config.yaml
dataset: "capsule endoscopy frames (Kvasir-Capsule)"
image_size: 32
crop_scale_min: 0.4
arch: "gmlp"
mlp_ratio: 4
conv_stem: true
projector_out: 256
projector_hidden_layers: 2
residual_init: "none"
optimizer: "muon"
ema_decay: 0.995
weight_decay: 0.006
adamw_weight_decay_other_params: 0
Rows from block 3, named by matrix and row number. Rows with one number belong to one neuron. Each number is 128 + 32 x the weight over the matrix's rms, rounded and kept within 0 to 255. All counts start at 0.
# u: gMLP up (value half) (model.blocks.3.mixer.u.weight, 320x160), inputs 0-159
# v: gMLP up (gate half) (model.blocks.3.mixer.v.weight, 320x160), inputs 0-159
# out: gMLP down (model.blocks.3.mixer.out.weight, 160x320, transposed), outputs 0-159
u.250 [168  86 122 134 128 132 130 122 144 172  90  87 126 130 118 113 128 120 127 148 128 140 103 148 148 175 133 141 128 132 129 132 135 119 119  85 132 129  97 181  94 131 142 129 128 124 126 123 123 139  86 124 141 133 162 128 153 181 100 128 127 125 189 140 127 133 128 119 129  86 116 143  97 128 130 116 121  42 123 136 140 151 151 193  93 127 120 128 127 164 130 143  90 130  67 124 128 172 133 100 213 131  90 131 129 136 130 130 131 127 175  79 127 129  84 128 122 190 131 126 132 133 128 155 227  92 144 128 128 129 130 159 128 116 112 154 124 121 125 131  90 129 163 152 117 159 117 101 225 128 137 164  97 129 137 117 128  89 128 127]
v.250 [123 128 128 138 128 149 128 128 140   0 138 128 128  72  99 123 127 126 128 129  64 123 128 120 132  86 148 141 126 117 129 126 128 128 129 128 245 126 128 128 127 129 162 142 126 130 131 132 131 128 112 151 107 206 108 255 122 108 154 127 128 141 104 119 159 129 162 112 127 177 108 136 139 128 222 127 188 128 127  79 128 127 125 116 128 128 215 117  90 122 128  65 118 151 126 144 128 129 136 119 126 120 189 131 128 102 139 127 153 128 128 128 167 128 204 138 128 128 106 127  85 127 130  92 107 140 126 234 112 143 154  83 128 145  55 128 128 174 114 122 106 129 145  99 127 111 100 112 126 128 146 121   0 139 118 120 117 138 114 129]
out.250 [119 123 129 127 127 186 128 126 126 127 125 115 126 128 103 128 127 125 156 132 132 124 113 114 120 130 142 213 135 128 120 119 148 129 127 128 146 118 154 116 127 123 122 127 108 123 122  86 130 126 132 129 135 127 128 123 112 115  74 128 142 139 138 129 112 116 128 128 170 118 125 123 123 120 128 128 150 136 122 127 127 128 118 128 136 128 131 128 140 124 128 139 127 129 132 123 127 125 130 134 127 124  85 125 128 142 126 134 133 116 129 146 124 126 130 145 128 129 128 114 132 130 128 140 129 127 119 103 124 115 128 127 130 122 109 128 145 130 131 122 144 160 121 128  95 126 128 129 123 124  95 152 180 128 134 195 165 101 128 128]
u.259 [128 113 128 128 154 115 128 128 179 128 128 128 179 128 128 128 128 128 136 144 128 128 128 128 128 128 128 122 128 128 128 128 128 126 154 128 128 128 128 164 147 128 128 128 128 116  69 128 128 128 128 128 128  92 128 128 130 128 128 133 128  80 128 128 102 135 128 126 124 173 128 128 128 109 128 128 128 128 128 128 133  94 128 117 128 128 128 128 128 128 128 128 128 128 128 128 128 128 122 128 128 198 127 128 117 128 128 128 128 128 128 153 131 128  95 128 128 128 128 128 134 113 128 128 128 128 128 128 128 128 128 128 128 128 128 128 128 128 138 116 128 128 128 128 128 128 128 128 128 128 128 128 128 129 102 128 134 128 120 180]
v.259 [132 128 128 160 128 128 128 128 128 128 128 128 128 128 128 107 129 128 128 128 128 128 128 151 128 128 128 128 128  43 128 128 128 128 128 128 127  72 128 128 128 128 128 128 128 128 128 119 128 128 128 128 128 128 128 128 137 128 128  78 128 128 121  90 128 128 128 121 168 128 147 128 128 130 128 128 128 128 128 128 128 128 128 127 128 128 128 128 128  85 128 128 128 128 128 128 128 128 128  93 128 128 128 128 128 128 128 121 128 128 128 128 128 110 128 128 128 148 128 128 128  95 128 121 128 128 128 136 128 128 128 113 128 128 128 128 128 128 128 128 119 128 112 128 128 128 128 128 128 128 128 128 128 128 128 128 128 128 162  89]
out.259 [128 128 128 128 128 128 128 128 127 128 128 128 128 128 128 128 128 128 128 128 128 128 128 128 129 128 128 128 128 128 128 128 116 128 128 128 128 128 128 128 128 128 128 128 128 128 128 128 125 128 128 128 128 128 128 128 128 128 128 128 128 128 128 128 128 128 128 128 128 128 128 128 128 128 180 120 128 128 125 128 128 128 128 128 128 128 128 128 128 128 128 128 128 128 128 138 128 128 128 128 128 124 128 128 128 128 128 128 128 128 128 128 128 128 128 128 128 128 128 128 128 128 128 128 128 128 128 128 128 128 128 128 151 128 128 128 128 128 128 128 124 128 128 128 128 128 128 128 128 128 128 128 128 128 128 121 119 128 128 128]
u.261 [118 152 144 117  99 110 130  93 101 128 128 138   7 166  53 141 127 118 110  90 126  96 126 184 142 161 118 115 143  41 153 157 118 128 138 255 121 161 129 163 128 132  54  85 204 125 195 207  67 105  61  14 136  93  58 136 114 128 158 115 101 143 117  55 132 113 122  80 128 114 106 132 128 165 145 241  84 122 129  85 122 105  95 123 129 197 108 133 141 131 112 103 109 146 188 131  68 163 151 139  83 200 118 151 115 122 129  69 168  35  72 102 185 187 129 114   9 128 148 176 190 139 128 172 123 100 124 133 119 129 134 102 154 181 126 126 128 186 143 172 103 143 126 144  72 106 137 125 135   0 126 101 118 104 107 130 124 124  58 110]
v.261 [135 132 110 127 127  97 128 180 102  77 134 129 126 138  94 112 122 114 172  67 132 126 108 141 128  99 101 125 125 132 140 168 129  74 141 180  81 139 127 129 139 146 134 125 125 117 128 128 142 125 146  92 125 145 135 132 130  93 102 202 123 120 130  24 172 128 110 128 140 115 161  65 136  78 133 112 139 119 177 230 125 129 148 177 127 106 102 116 133 126 172 128 101 116 117 112 136 122 138  70 119 127 224 117 205 126 137  82 128 117 133 131 128 127 146 129 154 137   0 159 131 128  74 127 210 127 136 112 202 164  61 121 125 119 105 125 115 159 128 103 116 152 142 114 138  26 129 136 149 146 151 189 136  99 128 127 101  71 144 128]
out.261 [131 116 132 129 128 142 128 176 136 138 130 254 113 114 124  86 103 135 173 137 144  99 102 146 117 129 129 129 134 213 117  87 129 120 174  68 127 129 128 128  73 130 124 170  85  17 120 194 129 140 164 106 165 132 128 127 128 128 130 125  49 126 131 155 122 185 218  42 128 141 166 128  84  90 187  92 128 117 128 194 147 177 128 194 118  95 120 116 124 130  89 113 132 132  77 167 128 145 170 126  61 115 128 124 137 124 129 128 158 152 241 129 127 125 114 112 127 196 203 111  76 128 132 144 176 127 143 129 139 193  27 245 133 162 134 132  74  70 173 128 123 117  73 128 129 127 126 115 137  94 131 105 133 162 127  81 180 109 128 196]
u.263 [128 108 120 131 128 139 128 128 142 124  89  87  93 128 127 137 128 128 129 128 128 128 127 180 128 148 128 128 119 128 153 128 128 147 129 127 128 156 128 128 166 128 132 128 118 128 129 128 128 128 130 122  94 103 128 129 106 128 127 128 113 108 148 126 128 141  70 132 128 128 121 132 128  82 128 128 128  77 128 128 137 125 138 128  93 128 128 128 128 126 128 128 123 128 130 128 118 128 114 128  80 128 139 158 136 133 128 128 128 132 129 128 128 128 125 128 129 127 135 151 127 128 124 130 131 129 144 105 131 128 139 128 113 119 128 130 128 129 175 124 139 128 132 126 103 116 133 129 151 105  38 120 121 129 167 120 138 128 128 128]
v.263 [128 128 128 128 128 128 128 128 128 128 128 130 128 128 128 128 128 128 129 128 128 128 111 128 128 116 128 128 110 128 117 128 124 129 128 128 128 128 128 128 128 128 128 128 128 128 128 128 128 128 128 128 128 128 128 128 128 128 127 127 128 128 128 128 128 128 128 128 128 128 128  98 128 128 128 128 128 128 128 128 128 127 128 128 112 128 128 128 128 144 128 128 128 128 128 128  91 128 128 128 128 116 128 128 110 128 128 128 128 128 148 125 128 128 128 157 128 128 128 128 128 128 126 128 128 128 127 128 128 128 128 128 128 128 128 128 128 179 128 128 128 128 128 128 128 128 128 128 128 128 128 128 128 128 128 128 128 128 128 128]
out.263 [153 156 128 128 109 128 128 128 128 128 130 128 128 128 128 128  80 128 128 128 128 128 128 129 128 128 128 128 128 161 128 128 128 112 128 108 115 130 128 128 128  69 128 128 128 128 128 128 170 128 128 101 128 123 128 128 128 102 128 128 128 127 128 129 130 138 128 129 128 128 128 128 128 128 128 128 128 190 128 139  73 128 128 128 128 128 128 128 128 128 129 128 128 128 128 128 128 128 128 128 128 128 128 128 128 128 122 128 128 128 128 128 128 128 128 128 128 128 111 104 128 134 128 128 128 128 128 128 141 128 128 128 128 147 128 128 128 128 128 128 133 128 128 128 128 128 201 105 128 128 128 138 128  96 128 128 128 137 127 128]
u.264 [107 113 147 154 131 100  82 126 146 143 125 141 163  96 181 142 125 158 136 114 108 124 158 115 128 134 137 129 151 127 134  83 126 219 133 125 123 151 125 148 132 124 117 161  70  38 119 107 126 126 121 127 196 157 128 127 137 151 129 108 255 189 153 103 117 127  49 206 166 186 143 199 193 117 159 122 144 128 128 171  46 183 152 117 129 142 127  31 156 142 128 145 125  93 164 140 137 165 127 156 108 185 118 133  97 173 139  47  35 116 113 192 128 100 159 235  95  93 120 122 255 192 128 114 129 128 149  34 132 121 130 124 105 154 128 140 131 119 106 197  91 210 133 113 114 170 128  83 144 145 118  53  96 129 128 126 187 131 110 217]
v.264 [ 62 165 153 119 157 118 128 180 139 119 129  96 120 106 178 142  82 163 133 172 123 114  82 108 141  47 130 111 128  50 176 128  45 122 127 131 116  58 146  65 131 155 203 217   0  92 255 137 124 120 187 132 132 126  34 130 192 145 111 105 108  75  42 111 123 155 126  66 136 135 140 128  41 106 145 132  47 122 127  16 134 160 112  95 130 139  94  98 116 111 131  95 129 130 172 131 133 131 149 149 198 110 143 130  62 124  62 127 129 176 146 132 130  93 148 129   0 157 129 132 157  28 123  84 196 148 148 206 125 151 186 128 187 197 160 143 202 105 105 195 167 140 148 123 110 125 129 126 130 108 153   0  69  64 130 171 136 129 238 164]
out.264 [125 129 139 128 128  98 196 123 133 127 132  97 128 128 119 120 126  53 157 116 148 255 119 127 149 143 128 125 123 123 176 124 122  25 131 130 115 128 185 118 121 169 142 126 218 128 158 168  98 213 189 151  62 184 127 127 169 130 112 134 106 129  91 129 128  64 128 114 128 138 163 144 119 108 159 123 129 128 121 143  65  72 179 128 153 128  71 109 152 122 152 118 125 211 132 128 150 127 117 148 125 128 130 124 181 124 127 183 130   0 111 135 235 128 125 121 163  94 128 130 128   0 118 255 165 133  73 118  69 105 130 134 126 127 166 122 217 106 131 114 131 133 133 123  89 163 160 124 105 126 104 143 129   0 195 123 130 127 154  65]
u.265 [131  95  29 182 168 129  92 131  70 126 120 135 134 118 146 132 137 129 128 128 242 105  91 206 127 206 177 129 114 128 162 154 152 163 126  75 107 134  83  89 128 130 126 130 134  78  74 133 165 115 122 199 138 160  49 140 106 167  77 111 131 140 203 142 157  46 130 129  62 122 255 122  26 120 127 114  25 133 154 128  98 106 223 162 122 136 127 101 127  69 147  98 110 132 118 133 122 112 124 142  94 133 126 209 102 123 180 125 184 115 109 128 109  97 140 143 207 129 135 169 131 178 192 130 127 132 206 115  38 129 123 128  65 112 150 152 148 118  99  85 106 168  78 140  84 123  41 124 154 125 126  99 128 125 128 153  89 168 181 112]
v.265 [126 224 134 203 136 109 155  45 129 125   7 127 128 130  50 128 137 135   0 187  92 137 198 150  15 126 126 109  31  41 134 176 166 108 128 159 141 134 156 208 129 128 227 120 131 123 123 118 109 149 128 113 156 101  85 128 119 121 162 139 126 122 148 128 128 143 173 145 190 235 128 140  97 255 121 107 128  18  80 155 125 122 165 164  85 103 115 107 127 158 178 128 127 169 128 112  75  87 123   0 160 124 100 126 169 136  96 105  81 128 232 116  46 132 114 131 220 129 124   8 118 108 133 117  68 128 133  98   0 128 216  84 101 203  79 147  96 111 170 128 129 124 159 186 108 168 101 122 110  25 128 109  80 226 140 106 124 111 130 153]
out.265 [ 70 144 139 126  99 109 130 128 203 168 128  92 128 101 127 121 124  41 131 134  99 128 126 130 114 152 126 128 235  57 130 108 100  78 123 151 142 127 125 209 126 180 127 168  42 141 135 112 145 101 115 144 126  37 132 154  54 119 139 124 129 201  93 134 128 127 108 127 143  80 178 128 192 128 115 123 128 128 177 150 128  91 125 126 144 128 133 128  63 127 147 171 232 131 213  81  18 150 120 176 206 134 132 128 127  80  93  76 131 138 128  33 159 129  53 108 150 176 100 142 119 120 164 129 135 143 236 100 129 100 156 198 210 202 126 152 124 140 147 184 232 130 214 173 121 135 123 125 128 134 124 154 128 121 126 126 129 135 145 141]
u.266 [129  55  66 127 204  85 125 177  86 101 139 128 109  70 128 191  43 144 118 152 126 167 107 157 127 255 108 128 112 130 184 133 167 134 140 124  56 117 255 176 145  70 145 129 111 239 123 128  70 127 152 125  83 112 160 132 125 116 161 176 112 115  95  61 147 124 111  84 113  90 139 108 179 163 232  79  47 140 139 217  88 194 177 111 124 128 134 148 132 131 109 147 126 136 152 133 117 207 129 109 137 121 185 115 122  71 129 179 122 159 119 128 128 177 100 128 105 132 127 128  71   0 136 137 139 128 143  92  72 131 176  56 126 142 140 122 144 128 128 138 118 116  92 124  77 128 129 163 129  42 111 189 109 178 188 112 133 128 143 169]
v.266 [128 155 114 111  95 114 108 124 115 125  82 128 145 162 128  88 230 124 114 132  53 129 125 179  80  40 102  64 140 235  63 157 128 124 162 154 145 123 126  56 122 116 224 149  97  70 164 136 120 105 189  87  40 141  97 127 141  33 126  99 193 117 141 157 179 145 128 125 130 111 135 160  17 132 168  82 169 186 131 156 128 174 220  45 106 173 166 134 172 130 155 128 203  55 138 111 122 241 128 138 129 126 184  74 119 136 224 162 128 139 127 129 162  90  11  75 121 109 226  83 211 124 183 139 128 139  79 105 132 157 125 224  60 200 112 127  59 217 145 201 129 148 108 132 148 102  91 122 109 128 131  90 130 124  94 107 128 110 120 108]
out.266 [123 130 160 195  66 118 158 109 109 151 121 148 143 131   0 128 127 128 124 169  56 136 101 128 133 126  57 128 128 121  96 126 132 128  73  75 129   0  92 128 117 164 112 134 122  54 127 119 255  42 165 123 132  55 178 152  95 111 117 128 127 102  80 159 143 129 127  38 154  75 128 126  95  78 128 120 128 113 132 121 128 130 134 202 124 152 122 141 151 126  98 110 113  97 128 128  44 133 105  58 136 135 143 147 129 128 128 138 112 121 155 151 131  72 128 116 125 189 136 156 154 232 128 107  78 118 134 135 222 136 154 118  45  35  81  68 123 143 110 220 162 128 137 132 127 131  93 127 115  65 177 153  18  86  52 135  99  53 118 111]
u.267 [128  73 128 146 137 125 114 165 131 128  20 125 110 135 147 193 128  77 128 134 128 130 128 128 125 145 127 128 134 128 128 128 128 129 128 124 175 127 108 128 144 151 163 127 115 117 129 131 151 153  65 154 168 127 129 128 204 122 154 127 136 129 163 135 217 128 128 124 129 128 127 125 140  63 162 138 128 135 126 128 127 128 131  68 113 102 131 128  71 103 127 128 177 132 130 128 136 127 153 139 129 129 128 162 128 129 130 132 139 128 147 178 114 115 164 127  76 127 190 128 118 129 139 129 128 146 165 121 128  74 172 142 128  73 122 118 149 135 127  95 128 128  82 129 121 126 124 126 128 157 119 128 135 129 127  95 154  98 128  81]
v.267 [131 128 126 100 153 125 128 128 128 128 127 128 133 129 129 127 126 120 123  92 129 127 137  65 132 110 129 113 128 143 129 126 124 128 128  23 113 128 114 120 128 128 128 128 137 124 128 114 128 115  88 146 127 128 122 128 129 129  78 129 135 128 122 130 151 128 128 128 127 157 136 133 128 128 133 127 131 150 104 136 128  98 129  49 127 128 128 124 135 104 128 108 123 128 120 128 128 126 130 128 128 125 119 141 111 129 134 128 128 128 128 121 153  83 166 126  83 149 158 127 128 138 127 130 155 150 128 105 128 160 104 146 114 129 231 129 128 187 124 133 127 130 129 185 174 128 132 233 181 124  99 128 126 121 128 127 128 121 128 184]
out.267 [128 133 124 134 128 135 128 125 128 131 128 129 127 134 136 103 128 140 128 125 136 128 129 130 128 134 148 128 129 128  54 132 128 129 133 129 128 130 128 128 128  59 128 102 128 127 127 129 128 128 124 135 126 127  97 125 128 129  96 125 126 125 161 111  84 128 128 126 159 212 126 144 101 143 131 129 128  38 127 128 107 128 129 127 131 130 126 129 128 127 109 128  88 128 128 128 104 152 145 128 116 128 128 128 153 128 126 128 109 121 106 128 150 132 131 121 115 114 128 131 128 158 122 128 120 134  47 121 145 125 130 127 128 129 132 131 128 128 128 128 112  57 129 124 100 129 128 128 128 128 144 128 128 123 115 128 127 159 117 128]
u.270 [239  89 170 130 223 120 184  33 134 111 100 128 127 174 122 127  38 130   0   0  18 124 113 146 126  40  63 251 128 162 121  20 123 105 122 127  78 153 153 128 107 228 101  88 119  76 165 127 177  54  84 146  93 121 161 164 178 246 144 202 125 143 185   0 131 182 101 241 101 118 120  74 191  64 110 127 111 113 200   7  75   8 133 174 190 130 204 189 150 152 125  80 129 120  59 109 112 126  27 131  88 124 111  90 109 243 128 255 113 108 132  90 129 120 132 115 193 122 157  99 151 137 151 176  86 156 232 231 157 172 129  59 165 135 250  96 148 109  82 190 201 120 112 127 134  78 202 141 148  78  98  99  38 115 117 125  25 140 104  80]
v.270 [125 110 150 120 122 133 127 183 170  87  57   9 101 126 169  90 201 165 126 128 135 139 127 125 208 129  90  94 113 157 131 132 170 212 128 136 174 135 125 192  90 128  95 142 131 107 131 127  82 143  99 140  99 137 126 113 146 155 179  69 141 152 144 122 110  84 149 144 133 136 162 136  96 164  89 133 130 119 128 161 129  87 142 190 130 255  93 133 137 167 135 141 164 156 108 122 109  32 146 209 161 152 101 167 127 122 117 129 139 116 101 126 125 230  92 120 130 149 128 133 246 128 128 151 133  77 115 128 140 126 152 205 123  93  94 174 183 103 131 126 126  85 129 128 247 130 127 101 149  67 161 130 133 127 128 127 133 148 166  91]
out.270 [127  76 240 127 144 134  68  54 144 116  94  97  62  84 148 133 101 118 101 124 131 119 128 124 179 140  83 125 109 123 188  69 124 174  23 160 222  44 111 135 127 102 133 128 124 246  94 172 117 149 129 108 130 173 135 255 245 113 119 194 128  75  72 224 114 130 182 138 133 129 121 131 158 132 113 128 127 151 121 126 119 184 145 136 108 107 109 222 112 112 178  96 116  93   0 139 120  52  92 154 163 146 145 144 137 114 115 126 130 175 145 124 102 110 131  94  81 121 128 158 122 123 128 125 123 115  86 135 109 132 210 113 140  41 119  68 238 109 144 118 140  91  60 126 120 154 129 132 132 127  84 139 105 130 225  92 141 130 202 223]
u.271 [129 106 127  83 132 149 107 101 128 137 129  63 161  91 135 207 213  20 129  82 235 196 135 116   0 128 226 137 110 167  87  85 145 201 108 125 177 128 147 149 175  57 157 125  47 139 131 136  90  27 147 134 126 136 204 232 124   0  99 154  75   0 129 145 135 124 169 154 160  89 113 131 124  74 109 202 150 141 157 105  42 110 103 129 126   5  37 205 204 131 143 121 118 189 133 129  50 135  23  88 139 194  55 100 129  89 209 136  47  65 131 126 184 136  76  87  43 135 128 192 132 139  17 117 111  66 141   0 107 134 161 126  98 115 201 174  88 167 114 106 218 128 107 164  65  93 204   0  78 146 138 107 255 228 115 185 143  46  75 191]
v.271 [137 131 114 130 128   0 103 138 105 126  69 119  77 246 137 121 219  34 117 127 214 209  64  32  84 128  53 177   0 242 119 149  34 139  79 121 206 100 139 189 123  97 123 148 128 177  83 135  70 106 130 116 134 121 185 255 157 139 129 136   7  61 112 164 128  85 132 195 134  52 118 101 116  53 142 137 157  76 188 138  59 135 137  91 144 128   0 167 210 126 255  87 149  86 127 196 115 214   0  57 176 124   2 126 147 128 116 149 101  46 180 148 167  69  39 120 124 214 109 106 255 158 104 151 125  89 142  81  78 117 161 173 139 128 220 255 133 144 112 110 195 191 128 152 121 137 130 135 115 219 115 125 128 109  87 171 155  91 124 129]
out.271 [128 116 160 107 164 129 128 153 129 146 134 129  86 168 128 152 145 111 121 125 254 130 184 133 128 168  75 128 144 138 131 129 124 186 130 125 126 172 119 121 119  77  76 140 129 169 127  71 128 152 126 127 131 128 153 255 255 125 140 136 128 123  76  96 105 129 130 129 130  92 104 132 131 151  21 110 123 128 130 121 128 129 172 121 128 151 127 136 120 128 152 127 126 154  90  91 130 128 225 143 132 127 113 171  42 167 138 136 128 131 137 137 126 161 167 130 165 122  82 122 156 160 127  85 124 162 172 122 178 160 253 168 153 117 138 128 135 132 135 116 115 128  68 129 105 124 128 153 201 125 121  45 112  84 111 110 137 124 128 142]
u.273 [ 74 171 181 169 155 139 139 129 105 143 128 128  36 115 153 144 159 141 123 120  76 116 100  25  29  88 103 183  55  49 150 131 156 140 159 120 124 152 182 159 119 209 117 137 131 105 146 146 116  80 122 127 128 126 145 255 119 157 134  89 121  70 100 114 124 132 209 105 120  80 126 147 150 124  96 202 148 111 131  28  64 122 115 122 147 125  86 110 106  82 159 135 149 144  74  97 126  46 109 230 159 153 143  94 129 120 168 171 112 129 142 126  48 161 138  54 133  74 125 120 163 147 130 117 130  94 128 136 128 149 106 121 105  95 203 114 159 111 146 131 127  58 116 128 164 128 171 109 129 124 166 117 137 108 128 113 129 140 135  71]
v.273 [129 129 122 127  62 127 192 143 177 155  60  30 123 199 167  86 178  99  80 127 251 137 128 134  74 128  78 131 166 134  83 129 121 165 127  60 129 119 198 134 129  97 116 160 166 127 102 129  67 106 152  93 153 127 113 140 153 121 136 128  96 147 128 236 105  21 108 111 119  60  96  73  93 150 110 151 171  46 121 125 186 148 186 128 130 139 137 164 120 132 142 151 161 107  54 110 127 141 201 174 147 140 135 255 133 109 136 124 155 125  65 147 122 125 125 118 119 170 176 127 124 161  93 137 107 149 164 139 214 130 129 196 118 174 119 133 131  72  99 119 128  46 135 200 255 151 231 120 129 128  98 133 106 130 127  88 132 128 204 129]
out.273 [166 105 139 137 112 152 103 214 127 108 150 128 126 130 149 130 128 127 137 120 195 128 173 184 124 125 127 134 115 137 139 176  68 136 136 189  95 127 132   0 166 108  82 165 129 193 132  62 106  93 128 129 151  85 119 255 189  99 178 113 110 126  33 249 184  74 104 132 130 124 128 121 171 135  64 133 147 129 146 141 130 164 147 128 112 136  79 125 122 115 128 130 129  94  94 153  82  85 129 126 153 128 128 157  91 166 125 130 120 125 117 128 139 109 127 152 151  25 127 132 128 128 157 138 128 255 184 104 187 128 202 108 118 138 131 142 130 164 140 116 130 136 113 132 146 146 124  95 126 102 125  94 139 122 128 124 127 120 155 127]
u.277 [ 63  85 133 145 127  98  80 173 190 129 175 119 129 127  99 143  67 126 128 215 129 127 126 139  84 169 186 124 113 114 101  77  53 139 113 153 144 118 139 110 130 161 194 101 214 156  89  93 144 104 116 127 154 132  76 128 130 221 147 171 120 128 123 255 179 140  24 126 115 121 144  34 255 154 133 120 153 128 102  84 114 177 219 153 128 129 126 121  83 174 138 165  79  17 125 133  37 111 122 142 131 129 118 170  11 121 139 163  67  58 185  32 116 127 141 229  82 145 237 129 146 214  93 117 118 126 132  78  19 122 159 183 128 108 197 139 106  77 204 136 164 130  93 159 124 127 131 114 115 132 146 128 191  17 148 125 140 128 111 136]
v.277 [116 131 109  68 123 111  16 115 128  43 132 121 130 126 109 161 117 115 192  68 115 128  94 126  85 164 126 136 105  52 162   1  47 163 153 168 215 121 190 173  92 114 126 114 129 128  91  72 123 121 144 113 116 148  95 138  44  94 131 147 128 129 191 163  64 185 247 106 194 158 129 118 136 156 194 129 150 171 133 118 247  80 188   0 224 200 142 154 122 111 122  45 116  92   0 255 155 130 217  71 219  87 152  41 128 141 203 121 120 109 146 146  56  97 113  89 131 135 205 121  54 160 141 102 130  98  80 149  56 153  79 184 143 154 164  90   0  88  56 140 128 114   7 163 143 167 130 229 134 114 113  66  21 117 124 121  14  87 119 130]
out.277 [149  67 127 185 116 107 130 130 108 110 130 156  96 118 136  64 130 121 128 128 128 165 170  59 196 140  95 133 132 156  99  78 129 126 129 113 128 135 133 255 162 128 118 130 124 126 157  86  67 126 127  47  96  88 128  68 125 152 123 216 160 163 136 116 118 149 117 127 127 132 124 128 101  84  62 128 129 132  96 164  27 165 126 125 131 123 140 255  67  98 128 137 128 162 125 133 153 123 128 117 108 117 128 138 123 169 127 132 142 128 106 127 125 101 111 100 128 108  77 113 126 127 131 130 125 129 129 128 130  67 124 216 126 172  99 135 173 128   6 133 127 127 111 137  91 130 130  79 131 129 138 156 124 109 196 133  68 128 141 131]
u.278 [ 74 119  39 128 129 147 138 128 122 130 133 164 122 230  98  93 144  45 188 137 102 128   0 155 175 130 136  72  60  94 124 128 133 121 134 216 128  79 119  92 153 122  48 151  77 129 118 255 143   5  73 110 108 132  41  77 128 129 142 172 113 138 117 131 123 153 125 158 128  57 199 106 228  60  96 131 129 130 139 121 194 143 197 125  94 163   9 111 129  84 121 135 153  37 127 127 143 205 142 142 115  80 126 111  76   0 179 194 129 131 167  88 128 246 119 120 180  94 140 182  65 132 124 171 159 143 148 107 192 161  97 151 106 144 148 131 126  89 119 128 137 222 126 102  68 140 115 132 134  93 162 128 115 158 127 121  55  46  26 124]
v.278 [146 145 172 184 133 121 188 128 129 131 173 162 144 211   0 100 128 185 123 147 180 125 129 107 132 117 128 136 127 185 135 127 149  45  64 145  90 101  99 168 125  95  92 110  56 135 128 111 166  48  96 137 144 101 181 135 128 221 215 146 127 147 116 133 134 131 113 118 108 118 111  83 128  77 129 128 124 208 138  92 158 151 204 142 128 128  44 255 121 127 143 156 105  98 116  95 172  74 215 113  33 130 144 128 132 121  81 127  26 144 128  28 106 101 108 150 166  97 163 117 110  81  76 133 106 137 100 125 120 120 128 132 158  84 119 139  78 127  80 118 126 120 175  69 127 144 143 105 118 141 120 120 113 128  92 103 140 129 179 157]
out.278 [255 167 128 114 128 183 142 142 155 125 128 124 159  59  74 123 128 151   0 129 125 188 130 128 127 116 139 214 128 129 126 119 159 127 209 127 139 225 129 127  97 127 151 164 129 131 133 130 126 154  94 146  89 136 216 255 179 121   0 128  90 106 218  99 117 143 160 205 138 150 119 201  49 120 180 134 129 147 113 118 172 130 164 131 109  91 129  94 143 125 104 130 128 128 103 150 128  49 117 119 128 133 103 124 154 159 130 127 130 133 174 141 145 128 145 130 129 128 137 146 237 152 119 134 129 142 141 153 129 255  82 129 133 132 158 117 167 177 230 152 111  43 106 160 128 128 148  26 156  90 109 132 112  78 131 130  81 138 240 132]
u.280 [131   0 134 141 126  98 233 140 106 156 105 246 102 124  83 129 136 132 126 117 108 129 192  61 130 141 124 110 124 153 154 104 127 122 128  98 129 159 144 143  15 138 122 106  62 128  85  95 132 143  99 196 128 117  72 121 119  63 134 104 109 101 128  65  80 139 128 154 116 140  85 153 124 127 178 105 147 135 123 200 116 191  18 135 163  91 181  67  27 144 128 106 126 157 187 167 169 219 131 164 116 184  97 120 123 100 119 153 129 219  92 167 132 108 115 113 130  77 124 157 190 128 175 124  73 177  89  12 126 138  97 150 128 122 115 102 107  54 173  97 105 128  77 194 213 156 146 129 121 116 177 153 167 126 157 128 110  45 129 129]
v.280 [247 128 153 130 112   0 207 137 126 127 127 127  73 167 133 222 243  82 161 104 120  92 135 122 138 128  55 154 144 185 129 137 121 185  66 132 122  99  97 121 151 155 154 152 178 123 146  78 130 142  39 136 155 157  86 101 134 131  99 227 153 133  90 154 138 125 149  40 136 212 116 143 150  76  99 137 140 144 164 149  55 236 192 134  89 145 137  86  73 157 168 132 153 127 132 123 135  58 149 108 169  25 122 175 127 129 116 118 131 173 155 102 122   0 130 146 197  73 225 118 115 100  44 182  61 255 133 152 133  96 136 159 118  34 255 122 176 141 171 230 133 132 146 187 178 130 149 149 131 127  38 148 147 218  44 108 241 129 126 104]
out.280 [138  87 137 108  87  92  75 126 104 129  81 154 115  72 196  53 117 126  84 150 128  61 233 117  81 127 216 124  99  87 146 157  69 135 134 255 152 121 157 127  81 253 126 128 129 153 233 131 139  90 156 118  90 177 167 105 111 128 178 157 150 101 189 116 219 103 142 112 123 130 113 128  88 130 128 128  45 127 128  75 159  31 132  67 123 200  83 154  71 139 113  60 166 108 138 121 120  99 115 135 139 129 135  86 113 196 138  54 128 178 137 130 136 128 156 101 107 131 126 137 111 128 144  64  11 120 176 172 130 160 133 132 178 133 128 129 165 144 161 222 131 228 187 129 127 122 130 139 128 100 195  82 131  44 229 124 123 161 108 128]